{"time_shift_ms": 100, "hop_length": 160, "targets": ["voice"], "num_classes": 2, "activation": "silu", "depths": [2, 2, 2, 2], "label_smoothing": 0.05, "loss": "cross_entropy", "residual_init": "zero_last", "optimizer": "normuon", "nesterov": true, "orthogonalizer": "newton_schulz_5", "adamw_weight_decay_other_params": 0}
Rows from block 3, named by matrix and row number. Rows with one number belong to one channel. Each number is 500 + 40 x the weight over its row's rms, rounded and kept within 0 to 999. All counts start at 0. Numbers have three digits each. After the name is the row's rms in percent of the matrix's.
# convs1: first pointwise conv (model.blocks.3.convs.1.weight, 192x192x1), inputs 0-95
# convs3: second pointwise conv (model.blocks.3.convs.3.weight, 192x192x1, transposed), outputs 0-95
convs1.43 074:540462443518453434538523475376479531508505487488539501485537537469614526436518527547436542526534491505486504511402503514454507463484513574490505435575534484604466511511428573495553518552522442519550463460422551580494553529503562554473436498508551535477456522539521465453435482469445468493
convs3.43 098:465404505552440507524523512443507436486385452500535574488554549573486493414466440447500511491558523459475497495416512461552514494452538484482512474542462556494503538479512542452454452458508491479578570533531501441594540544549437470525516518494440544502538435564523462463500439476471476485
convs1.44 088:449529506471518543501541482487473536548542479542485517486492481550501545532514517472480448483499459534531515498590508489516521548458517514558544494409500512517536507528567395533444486490472490506483515424535544535471478466486460541482535539456456485451438510522487519493404491566615446497
convs3.44 089:461542507485509495470513508453468544492432529566545549512417438459462469533530506512467523504557495455475448446451492552527504513457456448490471573531469530531469572507490499526384542453467477510511462426496450529539480443533510543600510517487463382454443440498541503531506547574501544445
convs1.45 093:489523525510514518481437505442551490565487513512512417484479466577584491487436540426433475492409499562502594459544516494481572496487541537504472528432503495504498491535522504537523504557582453511496542459500539518534511460463507585492496487464538526530432568465537577490402458612509489529
convs3.45 095:519529524543505529603482477540478473490497549528473555473554504432455499560427543507473480473486467397508447489447502539483520467557481550477567521544479472564473469533528548570587536485463453465537524515462481527444435479426466523469465437507502560535484500437508512487487536489492520543
convs1.46 103:501533582488480503498516562562513481537484579489497489488524472492522479492538470476537543536505560452509517492448469499546523444500541449512485408418486557495459520481478442518540509423485493461473514438466456470423544487520484503451527554448457537562462554516470474471472495496433465501
convs3.46 087:561612516523574503542601504495549492496542487522561493517383536468434492451467548470475500493487429514466482609418479497509500497498490471450556466540453518521498484514507522426515439474432420441484478476434476459455581514538548480507559466484487517502449469526490520479533402495510413473
convs1.47 081:515467497482474488478442509464481483558528560537495548511478522549567485487495538344506508470545479495453433527527423474477508478521445510543516466636495497534553540511452496527519500528480463491488470469560519518547455521531494557434505541507484538552454619518506510439445487539434464571
convs3.47 083:454453508448470423452455581522520556571468561460544501510591498458482518479498506557497467479449485481458490549417464400475474527411417519529478449530489432508460501488579429518516464540494504544524483455518521473473614470482442553496504518527496528470516533490466557486548510547462555502
convs1.48 088:473474554508440460493526535471502438515508495468434511464550508499442608523468432467447532508500523508428454524443437511542595482525429476472421516496510490512524506538505559529466473479568464502418487544547520435573503503475522497443537573510574432521558501489454510612503507477511480514
convs3.48 110:610462576527417475441526501494558497537605555497511470472504527520533539487491498514506488484483497597553450490487523504467533467509453520547464495538463475522491525526494562477484527480510434461481542479458549432525476474477480507508502500571515534492487472621465477489544459579429427504
convs1.49 110:507486497486484484544538542505552487510467494521534559455520465457526469527482496582501429492513542497466484466478478477418409569541509482546466483534514486490533549513501424456470533570493496493426539523468487482490528564470539483525536475560544524483403463563454486422503471475505550504
convs3.49 100:446493473546548490529514482490499468407598584531512542514507506465463487478481459558503537454565543439488505551460533487499448483449568472551452457541510530527532496502487523490382525504450510432491499453473478593485522515478439463537532606525459572440538539453487512507471555518482485542
convs1.50 105:482526538467495530518434502547456561565467497491521542488501533446568507515513505508537499518473518508523495532475413439524458437532515440507535555494501506508581501454524445456573579517513454491538557559524448473436594526524484478473558485409454481414463540458537509512495475580502494449
convs3.50 096:527550481433476540547481432466502457470510455469472444479386442565435462503518474463424519530437545473484488568493517481529513458533496487530377512475428515451538542515496544463474528523400453445496486495512428518573518484513474518518494516504477476514485482576484501499487487477518527528
convs1.51 091:461506444532500525481457513530544499357478476441480569529503531482452516455515463476480498470461530541513512452514483456483493554530496524537521486495482497492512516505506491478482529521493524500547499517541505497522474476513478475556524527566374539497444475491444428479463427529550471516
convs3.51 099:433407478559450524505442541549519543547475538586541497492539564488529475431529471550450557468436501490479460487567470481493538516496473506551500543544556565477506521467586496465459487443519535449501502523489511465482496498440532495463538567468503557519539432441462478474500519478514519457
convs1.52 083:568552437494513486599478469487486512550610509569500507518479521503533632547498486464532461507477478476554526495498438549480582525554468520561514471547535496472487501470433565494578457463486445501470483450536504467522471442484573531435449408516597515504455468528497479542474544448482590469
convs3.52 097:558486579347522553477504445503501558474497438414481483500490561510553533508428548413514498579500433473462482482496472481477516545439510490464511539510562515546458511498448512413530481465539445517457523487493476480445504444447505437472558545554543471488509583456511498524520479522503520522
convs1.53 110:480640517458478479466490505492521488476572507474565524497497494455446447464533495489444538518484523482545553537529515524471469593483445560510587514527450529537470568503488481473550519493542494442475565496449446522468448474554483544494548423378487558486539497490522472501502468475485520458
convs3.53 116:467499499496499447533558499506541544524469524480512522527529415524515477570507501451463527493522495537579497549487484531462511439462534539441579531600511513532527464503504500500491461465489494463497529531541477481530508493475522457492500612504484500367504498435471538443475348451515492513
convs1.54 106:525449487493494440491414554584533496590486585501544478440487518502510504527525471496551502489518581521492454420524444473496502523491487472517499485525542509486420488550502546491495529501433492459424427570461491482409513445558503502545510423478523560554495442513481472484590469475520546471
convs3.54 089:525373496478515482477526548616465556528519589514533539503577433446451507542473495411518511504501425344490456511544471516518507524485462517521481501576507480459456464479484504484520457476416476482477504477496511481480468505509488472530488612491515513470492520489486517471511457506479492534
convs1.55 113:467494551519498527502463530472552471531469497546575503400508524492495472555499478506480544529389468472512443458535464529573544565490548482560436511472462420491492561499504475558442448512444501472506498472543558454529426590505470514533503556604472489541475475449491513484551484439511465458
convs3.55 107:484488494430481513507532459502518497491486364473452452494453556458470503466477374557525529485571518556547470578541484527466492505448516478508481440605432530545513485488482480548490517540489493457578458465551448557512539507490494528533568518469488499546532524513607513577523533466516548451
convs1.56 089:506510481524498517545538474476506560398490488493506526473497548550564515507529464485456516520474436493500463460517413435565568489512505503539527440517559538448464522511475488479493484495483506514451507435436527441489521469506520541504447452511577561473508473518537485579455461488525508534
convs3.56 090:451463532451488574467501508546444437516502546412513515509544508492599483505508527538492480524553485470474551501483527421483521486508450589575469519470577439512520502503489538503464465482499521487491510504479453494477530470551502461424459483516525476515520572484535420438460560397510488590