python train.py --model="sound classifier" --dataset="short read English sentences (LibriTTS-R)" --train_examples=26041 --time_shift_ms=100 --n_mels=64 --hop_length=160 --input="mfcc" --spec_augment=true --win_length=512 --targets=["voice"] --num_classes=2 --arch="quartznet" --norm="groupnorm" --activation="silu" --weight_standardization=false --depths=[2, 2, 2, 2] --kernel_size=9 --stem="single" --widths=[128, 192, 288, 432] --label_smoothing=0.05 --loss="cross_entropy" --init="lecun_normal" --residual_init="zero_last" --optimizer="normuon" --muon_scale="match_rms_adamw" --lr=0.0023 --momentum=0.98 --nesterov=true --orthogonalizer="newton_schulz_5" --adamw_lr_other_params=0.00084 --steps=10100 --batch_size=384 --epochs=148.9 --lr_schedule="step" --warmup_steps=500 --weight_decay=0.1 --adamw_weight_decay_other_params=0
Rows from block 2 of a small sound classifier, named by matrix and row number. Rows with one number belong to one channel. Each number is 500 + 40 x the weight over its row's rms, rounded and kept within 0 to 999. All counts start at 0. Numbers have three digits each. After the name is the row's rms in percent of the matrix's.
After each channel's rows are labels from the 100 clips, of 14848, where the channel reaches its highest value: "responds to" is what is common among them. Only what is clearly more common there than usual is listed. The data: short read English sentences (LibriTTS-R). In brackets: how many of the 100.
# convs1: first pointwise conv (model.blocks.2.convs.1.weight, 192x128x1), inputs 0-127
# convs3: second pointwise conv (model.blocks.2.convs.3.weight, 192x192x1, transposed), outputs 0-95

convs1.100 104:515530507545507475436432473494513429523507478468477476530413480491547480459519449429519477581522562522552513511485525554539540468466514539472507528490516475445476515492511491507480530527447504519554550485547513440483525487424520587538553478574509487542479458539483456431510457433519443500543487537519505495504531476573502471563532568523527515607451572437489490426556513437491526554453
convs3.100 105:475482505505505444461565418510487444502526449495434466592536508484449454543572494515487469464524532399499568416476497536503497510479551471459441537426624555467506576489474495476514589493490503472545509525473547448436474520559518543499502514527533463480470446462479510497515499508485384562
responds to: voice: male (89)

convs1.117 094:415502506464504518586489504533479461535520498446469447566500428532533529454531600511451495515470470480529620565541470494546487516468459472475521498576546488486531475504506493488539532561503552465518510556474536495513517520510497487519502550471540437576551440504449490482534551486443504578480476428509524491553398506450502517512543518491458482568550449507580540544483534553507486519478
convs3.117 099:518533453560485464511527574551522465532525553440467489477383484455505459504464558546434454488458517551494416475511534430517536459446539452555427497466525485522505488474537448484544501560549487476482539482454477481479494496532533432479464483539479493546553565461545545460484478479501436585
responds to: voice: female (91)

convs1.137 112:565547496531471460538463425517502535482498504491497514455523454494492449557543505564475457487584523530534517475516519483524485530490596563469477520479398504551476475508514620501477530467537493513576534496514526553505500552571450485531452509529525465475497454527526541546533535438439535435498455552542496482439470495452576532531555536601459550527538451504548522477501462544490520467501
convs3.137 099:457422406454394470461473500519530479460467537493483454509499552466488501567491500433526472514548498487455530504527423465441505524501468477491484440566457555483491483509486459420484556463386497483493541504513486458501522441491522513488499471453523507546486535507503501520518624450513570524
responds to: voice: female (99)

convs1.124 116:482450524513494545428400507521472490499488509538463498487519522471550556475495502455541534518571527497503473512473499498455475488492472481527476439486477498492452456544541500384465536490432518529493459432483493545428502515497541598600590520465605491527479472545567550463510516541468512464439494493476504520493494480477530458535544481459513529574468544598518484467493441518457576503479
convs3.124 112:517499525502541533522544524511601436523537484532402499461498456508517509513468548516462422566479515443505551536550435541516481462482499468547499480469538507491555512494497542453546419467573488549494556446452555517533474530508488476539511514465533557495513453517505460499457479511547465510
responds to: voice: male (96)

convs1.96 089:501531529526498532476514474538518477497423471494496578515538533487506460390459526611482602484535484508494462449478458570535480468533446463474440567578450408506544534544451519541540491492461511553474439472538447475522487493508539504490516516513582510463509447501451552503502483443498428522456449521413466526478510521498552485547534503488487556504511501489492498551493451530576455536472
convs3.96 085:616587552435480530507505503493501473505470496495452465442413498490395474495409500477413479503518481474516465377429491517510485534510418450568490443515507522534474460474533484440512515439502560487517520489486518506513495505423504565524514462504492529524578511527502498534484520474526506464
responds to: voice: male (77)

convs1.161 103:537474533529523460455579494421488542456456506496570488464524497485526520468391518504550496531506484455519503444457616526429482494534490556502534514516535424445445485435479471499464470439537563505479502450522497474467434474523470551512477510398447469495493482493503429500479441501440431517560527484564482460504458473422554513481509507501449478566502441490492477529464538530450481527502
convs3.161 112:435499470453460504539516636499522500476518482469508517484545434500490483638541471515442489475463493486491475527469444452513487536503468506448570510465485586503465489515481547468486520443539459483444494443517508511483510551483460537494537537418474473529457499571568480498535539444452554495
responds to: voice: male (71)

convs1.140 090:483544496552457512499460492447505576456442478519472550576505476484532462495488539494480535517486522538535463522520478496542507503477482460511474464423503495469497525536487452514513448556557504436496474581522477504449496500528515485524514599459437508478465624485480493488493488485464475436456528515551504465488440503526455495521576488608497534482392433420524502509464505513530614509566
convs3.140 091:518439509495429496480481508426505453460607545477449471566523539497452450566476427518496501477401479429564526488507431516492493501542499539462421553548530473527471489510471470471456392479453483544525523460450513521529509503553441474533464451499481539498472455492502501441527531527465530569
responds to: voice: male (71)

convs1.102 096:486431485485512554489451518451493517482487556544464461480514462496488543520546508547585511526506527563518500577536514500545505523456542481439517463486490592429497549507502540449537485516478514479483532549589549560501571504501555507442416446573551486538471516492492541543542502532475545543462471460441533455506454448498468525547444463473454528491509534519497514456551538484449483614428
convs3.102 094:552563495558503488564476451544453487515508454405486478495481477469509488570546484522463457545447522527489493515477521470551496488494503533552527508452601581455511452459516494518535476473467510523451531526461508506513527475497480511470539507503499483478459463540493500476523607480513540507
responds to: voice: male (90)

convs1.127 099:571511469455586523531480540483496491515523465541511501456548575507510533494482516444450380511475461541510456491497422546558506553502443501466555473524470509551492491548479497473424511455516500529493530467447518531569419515510519566547563434501462537475516464492506488486497502460510583463495542526476501572543397412545477525458483464486566441445529507528544504486525470482492566495509
convs3.127 101:543369511518483503422500535396511462529553459427464488575496504464520532575494526463450468461531543529537429499503548486472519591527533558440442509549545580467488489559503537489542630524447514531471495485479504446457524490496453515499502558478516520548513532472456513493481515450481486506
responds to: voice: female (89)

convs1.76 108:496470493513479535542497447529470412471493505548544535563516458507539462500487521492516497422533544566473478479558507507477524534465359478602462561534527518465579503525500449502531502545458537509538486473469436498487454494467496434511461502471474442533472525541526471499536496384477451457426453521523517442494517536515479543463558511553475429509518487471523592493467508504444545512525
convs3.76 109:525456553438546511440483413516527466488414606480443474533474526525512539522415486456461509472417468542492526486499445538426537523496539519478475463492525484516501445508466536421433527537490443493496460474477516472506524528543508483520527545555513510567465494499465500510554475446504491508
responds to: voice: female (82)

convs1.144 092:487476508522588526533441572529555546450522497554544475479446484564547521476471511571462568491512503501496444469445451516458473512534486528568532494432528499500482519491551535427475548501573533469549527539504589481549528493504486499483483533547523546570463477450458501505583480498399486571479490524550504598480459530447482507454485546457507486451489519427512478495478566545499554502500
convs3.144 100:525508476459454504490506564472483470471430587526587502583485529446485448382500455494538484466470499494511534510500545492532524503522536476522461481487541473506449475538481439501441430517478499499520603505467476519533533513504464446500511492524496494584458516535505525523515492460484551500
responds to: voice: female (85)

convs1.147 101:525494509552567454577533483481546564462460514513518423456521477559480505521463548523490481527534523475506507551513452460568482540466561509505482587481494515558462588427513455443482474445449556445485480497499472530458519465503533533453438553503399510461453473442554470503471543533549493551495490521561486518470570495531569516501529531509535533504488411441526461414510474487522505450486
convs3.147 107:475545530480492488543482523499475530495570591530558495479522518526492513556512462683473528482450489433518515556489529538477498513508435520442488499463451538474510510452471507524521418528493506501511633512525472524526519499494486453500526528519508494647491457567470502541529518597479540538
responds to: voice: male (75)

convs1.34 094:515488541506446424529489470493491523417401535529491506454521535511527491477504518554535565440542538520480475511563506562510481503443473503465473485517473466532443444467550494407542479486470517505461449491454458495528549473497504446561506528597531488524500431453523519540536564467522432549453550546489569561483481468518464516423523486487512573486471451506447517418436509447449531529520
convs3.34 103:496484462487516522466506495500504532563536529450475511537449495534547493442493476473427567569457500522496544526498478503453553555439465468510468573483493535485461438445486529465472431536496463536504546485536541437508464485509547519499503489470497471511488571483497507505519468408481523551
responds to: voice: female (92)

convs1.189 112:457496469432442496482547486452512570554537544466537561435514508518504501510504463419528509485447517553484512552465442598496528485511534544492469582503536484483577553506499465478495563483515460427572508477469550554579488469494543489459457487502492529511534459557535511569482479546438481507535565514520491543489467497580571531570481509490484509548494562462489536437476545575473449530505
convs3.189 106:496479511564548476471581455498499534510529521456563498497574496540507423503506405426474520480442500424469427438535502482472486482408453557477551498438478496450487421457501496515508451463466469479534528484529485495456526462498472427519491462546509489566614531562509460506498529500497624442
responds to: voice: male (82)

convs1.168 106:465517488500426561544499573469486450540461483466516449536499489514492503512581461536569564518538493524395503528518515444450501521598514473444492460543498450500422526474515487589480499540556536441471518571510474486488502495515516412473496502501444501490477510499453489508488463483422571493522513462452522479462541472481573499570543569482539540500438467444518441513429548468479443486493
convs3.168 101:456465548497448539516561525464520449494526533498409480520494584496552556515455481660519512499503480551503474575603512532518552482492495515450429505427498509463501466506512549500484476516561521519523559504517516496472514551525445495512540565526493494476456456538470532537513438593460534487
responds to: voice: male (75)

convs1.104 117:523505487540514510526443630504501571503498532470482483501518513450498448382581501507532582485435555480468496469426526502453474535508424539532444500505568493485471471468475379450534516440508497497524486567504464539476543459508510491514451503539511443584505532486524501445482496515499489519563571526502491540495603508491490501536526512507495535476462544512506485450528520420433488502500
convs3.104 103:467488454586466491521505553521526548490526532552506500410471483527486542510486562492441495524528523501519600486495491535536500500493547532594573489535517523563459536551454449492503499497473501464469526582511460512486496494498531502470478640504502510590453403479530476504506606494476618461
responds to: voice: female (96)

convs1.72 110:472506504391515574479526462467453539516448496509529540536506496461463418529478396516553565433541474540490588480541489507459502500482446380497498524475502493500495541457546454552464520502471541517462469500515517449510462524511468534519542535521456576518483505560562524461569511503466505520503461512525528526464429528470435484526410465508532528537528524514520522500455465503402502567463
convs3.72 105:468509372543517541488520506506474507536445547496497476541485444482562461504486454535618473421496475525488446525493461478535466452477460549484519520519564511563496500495519503533481484506507506511463481550427499510552515506497479491502501455428490508521464435457482512458436545580455461443
responds to: voice: female (97)

convs1.66 093:437531454495468549440485438479503486422458518494458484542512523517499558485463490524510513435513550505465461510522518501528510469527448525511486498554501550507457502481501502460595465477473518480379428442569478487497480474488455563430488515480549460509448485586483524420491485489513441511471491439468454500484461534509512456525505514508542636493537473454545490439594536568488549494507
convs3.66 096:538477448474514498566589504486502494538529480458544553508505452463490525462563487460555526523470512477514553504495562555530480574448515475616557561581494450478518547501537480564532490499507503502528513524499496513518476541458484461523543595488503517581522515472558532489586518470524546458
responds to: voice: male (80)

convs1.44 102:533525490520546475479423559462434486526465512504493546519489498468465462470458526504478476528605461451514441542541553451530527438520514518519541485494499568495454475471445481528501535577506474521544472486514535498496454489481444433538560450510512497507513530508519437545496439544543359544522488568465480493530498497485466510443523525610459521540523552527511545496458553509573532417468
convs3.44 098:442527481450484500509530573495537573478498435501512484511483506495493454509582496517480534492458513435491495481499432501499496512491611435457496482457520491469524568553503551506481449481514484525538396540492505466464508506524484444499598362462503495463477448543509458522535433468485561510
responds to: voice: male (72)