A small sound classifier, trained from scratch.
Model: mfcc input, arch quartznet, norm groupnorm, activation silu, depths [2, 2, 2, 2].
Data: trained on short read English sentences (LibriTTS-R), 26041 training examples.
Rows from block 4 of a small sound classifier, named by matrix and row number. Rows with one number belong to one channel. Each number is 128 + 32 x the weight over its row's rms, rounded and kept within 0 to 255. All counts start at 0. Numbers have three digits each.
After each channel's rows are labels from the 100 clips, of 14848, where the channel reaches its highest value: "strongest on" is what is common among them. Only what is clearly more common there than usual is listed. The data: short read English sentences (LibriTTS-R).
# convs1: first pointwise conv (model.blocks.4.convs.1.weight, 288x192x1), inputs 96-191
# convs3: second pointwise conv (model.blocks.4.convs.3.weight, 288x288x1, transposed), outputs 96-191

convs1.180:090085108137052025093107129125083104101137137155130135103136157067116092133084121182081163157135109088132116153126115125085115166188117149125054125114138164119169206127108100131089143181144135065123129086143119198093150085134150134100142140094106126120073119156103105130099127167193142143
convs3.180:140118121182172085185121113160222116147187149138157089150092177122133097106202138144059135134113121165121071158119125150142064142152127153149184094190117162097120013123146120126149125129149156115174210122081113106111147172178099136148132107116121121117126105165126084255107125128149207082
strongest on: voice: female

convs1.229:123138078163190137117099151177136098187158112107121135160101135138117143085127100101109093117130175095174144159077170045158113132144104130146160109137074132141118151040141144089136142124113150145122144097098105123133158071194119124123124082120175133159160145186154127119121170123068109096
convs3.229:132139127185142170105149111152158101149130132137142120076096167140079144095128166153141112141126100173130100149144109102125154151115084128145133145108165129160105089125140103124082131121093115084140085078129094128138131117063101143167138120105106105110145174094112046102132125138116122107
strongest on: voice: male

convs1.169:105097147125110139089134106158115173146170131134108130163147105140133116108134097120086145132111043168159174137121088136153172106144129103158138082128157095106166092209136106168127118146161105121124119130098134111105103116124118179093152107150057136122119132142146154098124153070184161072
convs3.169:123120141092090141104120153103180145171020129154147189114186220125189103221148091058160123116115062107155157105105120152073156157114121116153095134139104097119159092094104144159123145146128191129125133133082163137180144103144132143096215114122151115045107102145142112107143124159104144174
strongest on: voice: female

convs1.219:122122232141108103163112121156140150125159104089097146113134082151131146075121136114202094156102162135112093210110160170125128143130143072112109108129084143086111100151097093090150160155120110072173082178112135134125171138134160093129162125130128129201139141110149137127177108150099077121
convs3.219:124132080141151177094080121080076142108118116139178038127110153113100218157174151120121122131134146112039137117149098148128153180094121124065142125144133073152105091128131135172147119123131119090124063135190137145147144192093117118123198136128116144152126096103114127054124150166089065131
strongest on: voice: male

convs1.107:124184125054124096116114131093147135144092073097170130147172120109173128122104111083090114163123100119132202169127097109167115120135191144151141126131148074108120107140140093089158140161138165098190159156121136097176152143129081128181100119128162105202137162105175129117084120103231107117
convs3.107:093165096135181129109113129172155094115095129108083190119136109131175057099139214206110129155114134117158101074116124160116119105126146102135108110111102131101158172142162152138139125093101214107112132170152114118136115145096067059154101136172108152080170146077096153129085104141135146127
strongest on: voice: female

convs1.26:121150113113197087172145106132138142153135091129149161181128152130083129105123134153130122115168162138126175071074120101099101105109179148155167096107033051135076124119127136100162105180114107117123092106074111107149125135116125135066128134153124129157074107085117124127113140151088094174
convs3.26:066099129192113133111149126109092159040120119099132086138171158066129108130155119129169095117112111159141148108117086116151136119137173134091209063143120148181083096161146140152125056127085116102151162120163156160117127146145109149111123126211142135117128088106087164118193111124150158141
strongest on: voice: male

convs1.48:156151122142111164103171164140127092119124114092123123088079125167162181151136182106117158077149171153131130146095132154149186206189171101156150111160154128216134151133142165065114095060118157151095091174135182055128135121197125184067161123170146125176142131154093095130154114096112117154
convs3.48:143099141109122098152206142165117121166134125159082070166121164163161154153025122197089095090150142162138109094132136116081144071099111111159160132135164114133160177167107131131142113134168125162182152125118034110103165118186135136018204131117135123136140150098125116194116113149142142114
strongest on: voice: female

convs1.179:119156099143153146106125179130118115077160133138152167140187170101142063148091187127152099047134118162138191066127136133122152072120125100124132118090131107116160124096112125199208151145195134127119146107152114122167123168081101152053128156146110100121148111126137108126128100113108149071
convs3.179:138153105180080211133183145200095147115121134129157122192119132087108008114161112132178079099059079122210188119130104154173178139067074095128148076149147105102085129151101092097168134155119098108174087095111073126147098125132144129138103143116161145098143144157153176101128076167108173120
strongest on: voice: male

convs1.230:172154151150170112135089069188141159137111142142124081145139139130148091158187107125130121110131123093153143082090141134106156106053136128086156151113147078169134115133159139143127140148146190159099098120080110114195089113133158147116109162173113136166141170161185185131136170100104159126
convs3.230:177110155187145105099159136097129102123113119045201123143082172137182132222172136117151122129072174120139133107040131102101187147108120090160175125136112152128159072175127115136147120150053077125131138154120114115116101131105147132198178125052152186175122104096124150084125111100080111136
strongest on: voice: male

convs1.52:105158092105145108099145156125135062133129152088117086112164145172162105137080114161152146125158133140159168113095134096144162188203091082134142156133121129088107142114119127169150079101131153097126135180100120140113110138153182135150162123170163182144149142133161154167125180073110176118
convs3.52:092118149152117130107144120114101058111145118072158138142109048147167134120179165094182121154095157169059119129108133117126195145136128145155107143119153121158110070134133176093107140103122148130157126163140116128147113128136130132084104132088122087125158065077127163077137172104078148132
strongest on: voice: female

convs1.158:132160126107056130112054168174085141163112099086090109064052161170145131126113147122090091120154131124134168143124145077166079158127116153119142107134103133161103100073152105106162166092099118126086085117115111138042110072150140057132161116131142093149139131154106113127086139068092155122
convs3.158:166127170149135196132205089078118107117115156111156117158201098110084151113064118191198121181184120150211111169132111168114129160123134145124146108075135137107139083097135148139094102120171082135103179118177097112107110164146122135186147127131111121121088114077114088138146115128118082123
strongest on: voice: female

convs1.149:226131113132134138109106145025129173130080161169099177061124056082159101141109114139165136130119103106115107108162097094131147102127113139162164100090148150118130135127115155120145086093136144099092126112093190140164150115155135064158157105137117058159098119152136104147146137191123103119
convs3.149:130141083130140151118120180089137160174053179123145137119076130115157125163155123055087148111134139147094164131148185131090109142139113148189185128110134124148126118159119140090114157129132143138132191132158079112068160134041110112030145131083186116092178075177144149150140170070116090179
strongest on: voice: female

convs1.172:161140124110111108107152148156131149131129122081143136112113084152151152161119121122164160130169152059136187191120183127112038142115159103160184141120163108069112079129160149143100085104174156104147156110106113130107099198133114085186163122147144139119151185083039132102110082198093116107
convs3.172:073134090113129150108172129110066118133172092111097170110165134123125077146105028083073140183093088088140168109133162133129091172112178126151121117072140181159132105157142188166144094140159140143117170096094093090138163119085130075124018104082129157073124131129145121136097112104131157104
strongest on: voice: female

convs1.194:125177071092074146067186094113144123127124131141119094107106177152113143078120107097208142092183111158059142117140129150138096130076059172124164085159121153109085145179123125086122115113144150107112148141123188098112109112134103119097112103112180121114160146146134165116095106080137127135
convs3.194:144105165078109190121113124070164140096170140175187086088074136090176151131165122142114102072168160088143103173129135113113121152189111100152152118171162166152197107117146090098097112080142125111169145146087118106131113098142121110120164107066116166139125090110126166103124116114126106117
strongest on: voice: female

convs1.272:165067127087120170119131151107169092118109153120049126153099118149133137139181161101158137161121109103128144131111117101162154125138130095120199196119144117149083144168104082128169100061145099159154169130127115111099095144086089082103145158108171122126162123049115087141110086148179132174
convs3.272:076115110102104144147184098089114151120077124174133091143130139157106155150117189211122109137078189182168150148116089107142148130122092117213121096113142130149068104118070093123132161159128110110131104066094103142135110096211174150144162158164099087091121135076152172086126129143107108126
strongest on: voice: female

convs1.37:131065169172143057066117098117144136115151126168186131146210124061120083147060161138116091156107170147165119140097126132118137090136113160085111109152150107049119159094137126115135125122130123098108075125162118163087116116134109111112127105152183130132077127171098129110122154144240167131
convs3.37:106098116117088112098082123134142108133156131192184195097175131155082134067114110196078141084109149119165145147139164152108096101135124158121142130146057160174140155119167132147120145116141125139094151147181162132111139064098150080026179133143139113157170101094158202110120146153151141127
strongest on: voice: female

convs1.90:115157124130060114107094083122101132121122142097098095117128081100060185132122152121072160103113097141071138125128174173115124186131132130150156125137138124158129116087165086147150055105121176124137129149078094139158141073159159150117109096161193135164159131103187108104030131172180110093
convs3.90:152095084114141101137119101128175150083131097145158130088167129094102154125099138118099088132113142103146143091071130121135155150158079101114114179127043137059139176123132050167091119135150050162096176108115128093204108073099098097162188120110111161151124107179117194122133172121131118078
strongest on: voice: female

convs1.175:101175204136119152187147140146127143091097142166152149106124141169123149155088156148126046125113096109122122107114116057150183170134144149040166161107101086084106168152141108130152171091107152032126105127150169145171150098155157136122130102105145113082166137090129114094237154128108101096
convs3.175:093186119140125081044156121113203183157103149134136091132153125148132123155141121147096122176146100074159092117066176141114143155110138119139109135143140120098099139169156116131154142115135135126115131111166149142175119141116071126107134128160194146100121159066169156118131111136120151130
strongest on: voice: male

convs1.93:128124133085105114133155155122161118183134103154106060129072095194042153083161182213081082104152093083148160132136115150131101115124123144102116132087132134073157145142122180134165116114064142206130086125171123107141148106089099167149108114114103144089147177119113133120156142120176136112
convs3.93:167096112121124127137139133131090116168084206163115194127090141117174117132125145133171132079087120116122145171171138166095107142200145196162105126070093134171103126103119165101113130148060133056129107156080161114073180153166108087219097151130178062138103143097145132098088157144087118134
strongest on: voice: female

convs1.232:104195117100129159117092146173131111140170073125097130145119146090110136064167135109112125137181122100134140089135124076152187155157149167159156124182131124121148151141175100184078135143150057156149145110198095062144111134181128086080143135091085123052120120144064106131083124134047103177
convs3.232:137134153114096171160104164128136159148158135199144160155166081108144128104116174121122132134114160097163042114174115149176188150157127128197181128000156151121132120126147107180120138114125157128173132114134121116124084098152133166150179123145126116152126143089119094160083106105092101151
strongest on: voice: female

convs1.185:143129156126125119136171161214128124098132145117167137083188092087124163131090113147113126166135110145097135124197201079112125102149098064076099131141196077147148161176144169133133120129052156160103077141111150125083098095109124121124152097091172170154135088098125155148160140182126142059
convs3.185:155137116179127181090062151067187108095150131141091121119133141120156067124079115146151112152131167174162039165152181107220236054125096120129154114068135175137133132142136117127106188117112071136105136173160106119125164119106082194126088118153077118124117089135151132160135143139148189120
strongest on: voice: male

convs1.276:135117094088144064114120179121128117144120149101131138096171135081148146082130147017152133160153158160104128095082079119085160166153100115126111105112136138099147154072078105148179150125140107127141133117136115111129068149158109124111162098164174129119080106179167110098109034106170113124
convs3.276:145117092145101098099121121142134097157160094117125137059117113112151103108124203095151129161136141139086113104133128132108155171091134119190148123112166148103136036128078077110146148139102157106147099115132100049110070190159122103185115132112073155120110124159078140159139139132051103145
strongest on: voice: female

convs1.216:128134100084115091120099136148157138126094211132158159140097150121141113107087118124109134109074102154168142032087188153166156115201165126103167105105023083123056155118118140113105120152095094118129176086158076114159134123143122107050113101133140081143150146144094130097127119098072138185
convs3.216:114079138112131147130141159082154151122102100142154149153116168138132121146149094039146107040118075127222221147178188108098128180112124113150114144100125088124144086078110118102130101118103135132158085150157130132113146110076126166142146129092130124145133187155125138142155136159152195118
strongest on: voice: male

convs1.281:105071164089101090133114112087130140136117107103099196121101171076136148123152165146143054142081175097077130137109130133145147127107099142113185120151165147125155108164113162163131176089142132147143126089167080117125164183112093090145090124110108124072148133126149101151062140131110187058
convs3.281:075097153112097149159145081153148132156183133156126074142121143116159050145110108142175124157140100143092104114149101125146112165158093121113133155140145098171117124123119074169130131145096100110133122199145100129147150086214107098129181122156154157146105118150138109111150120167197085050
strongest on: voice: female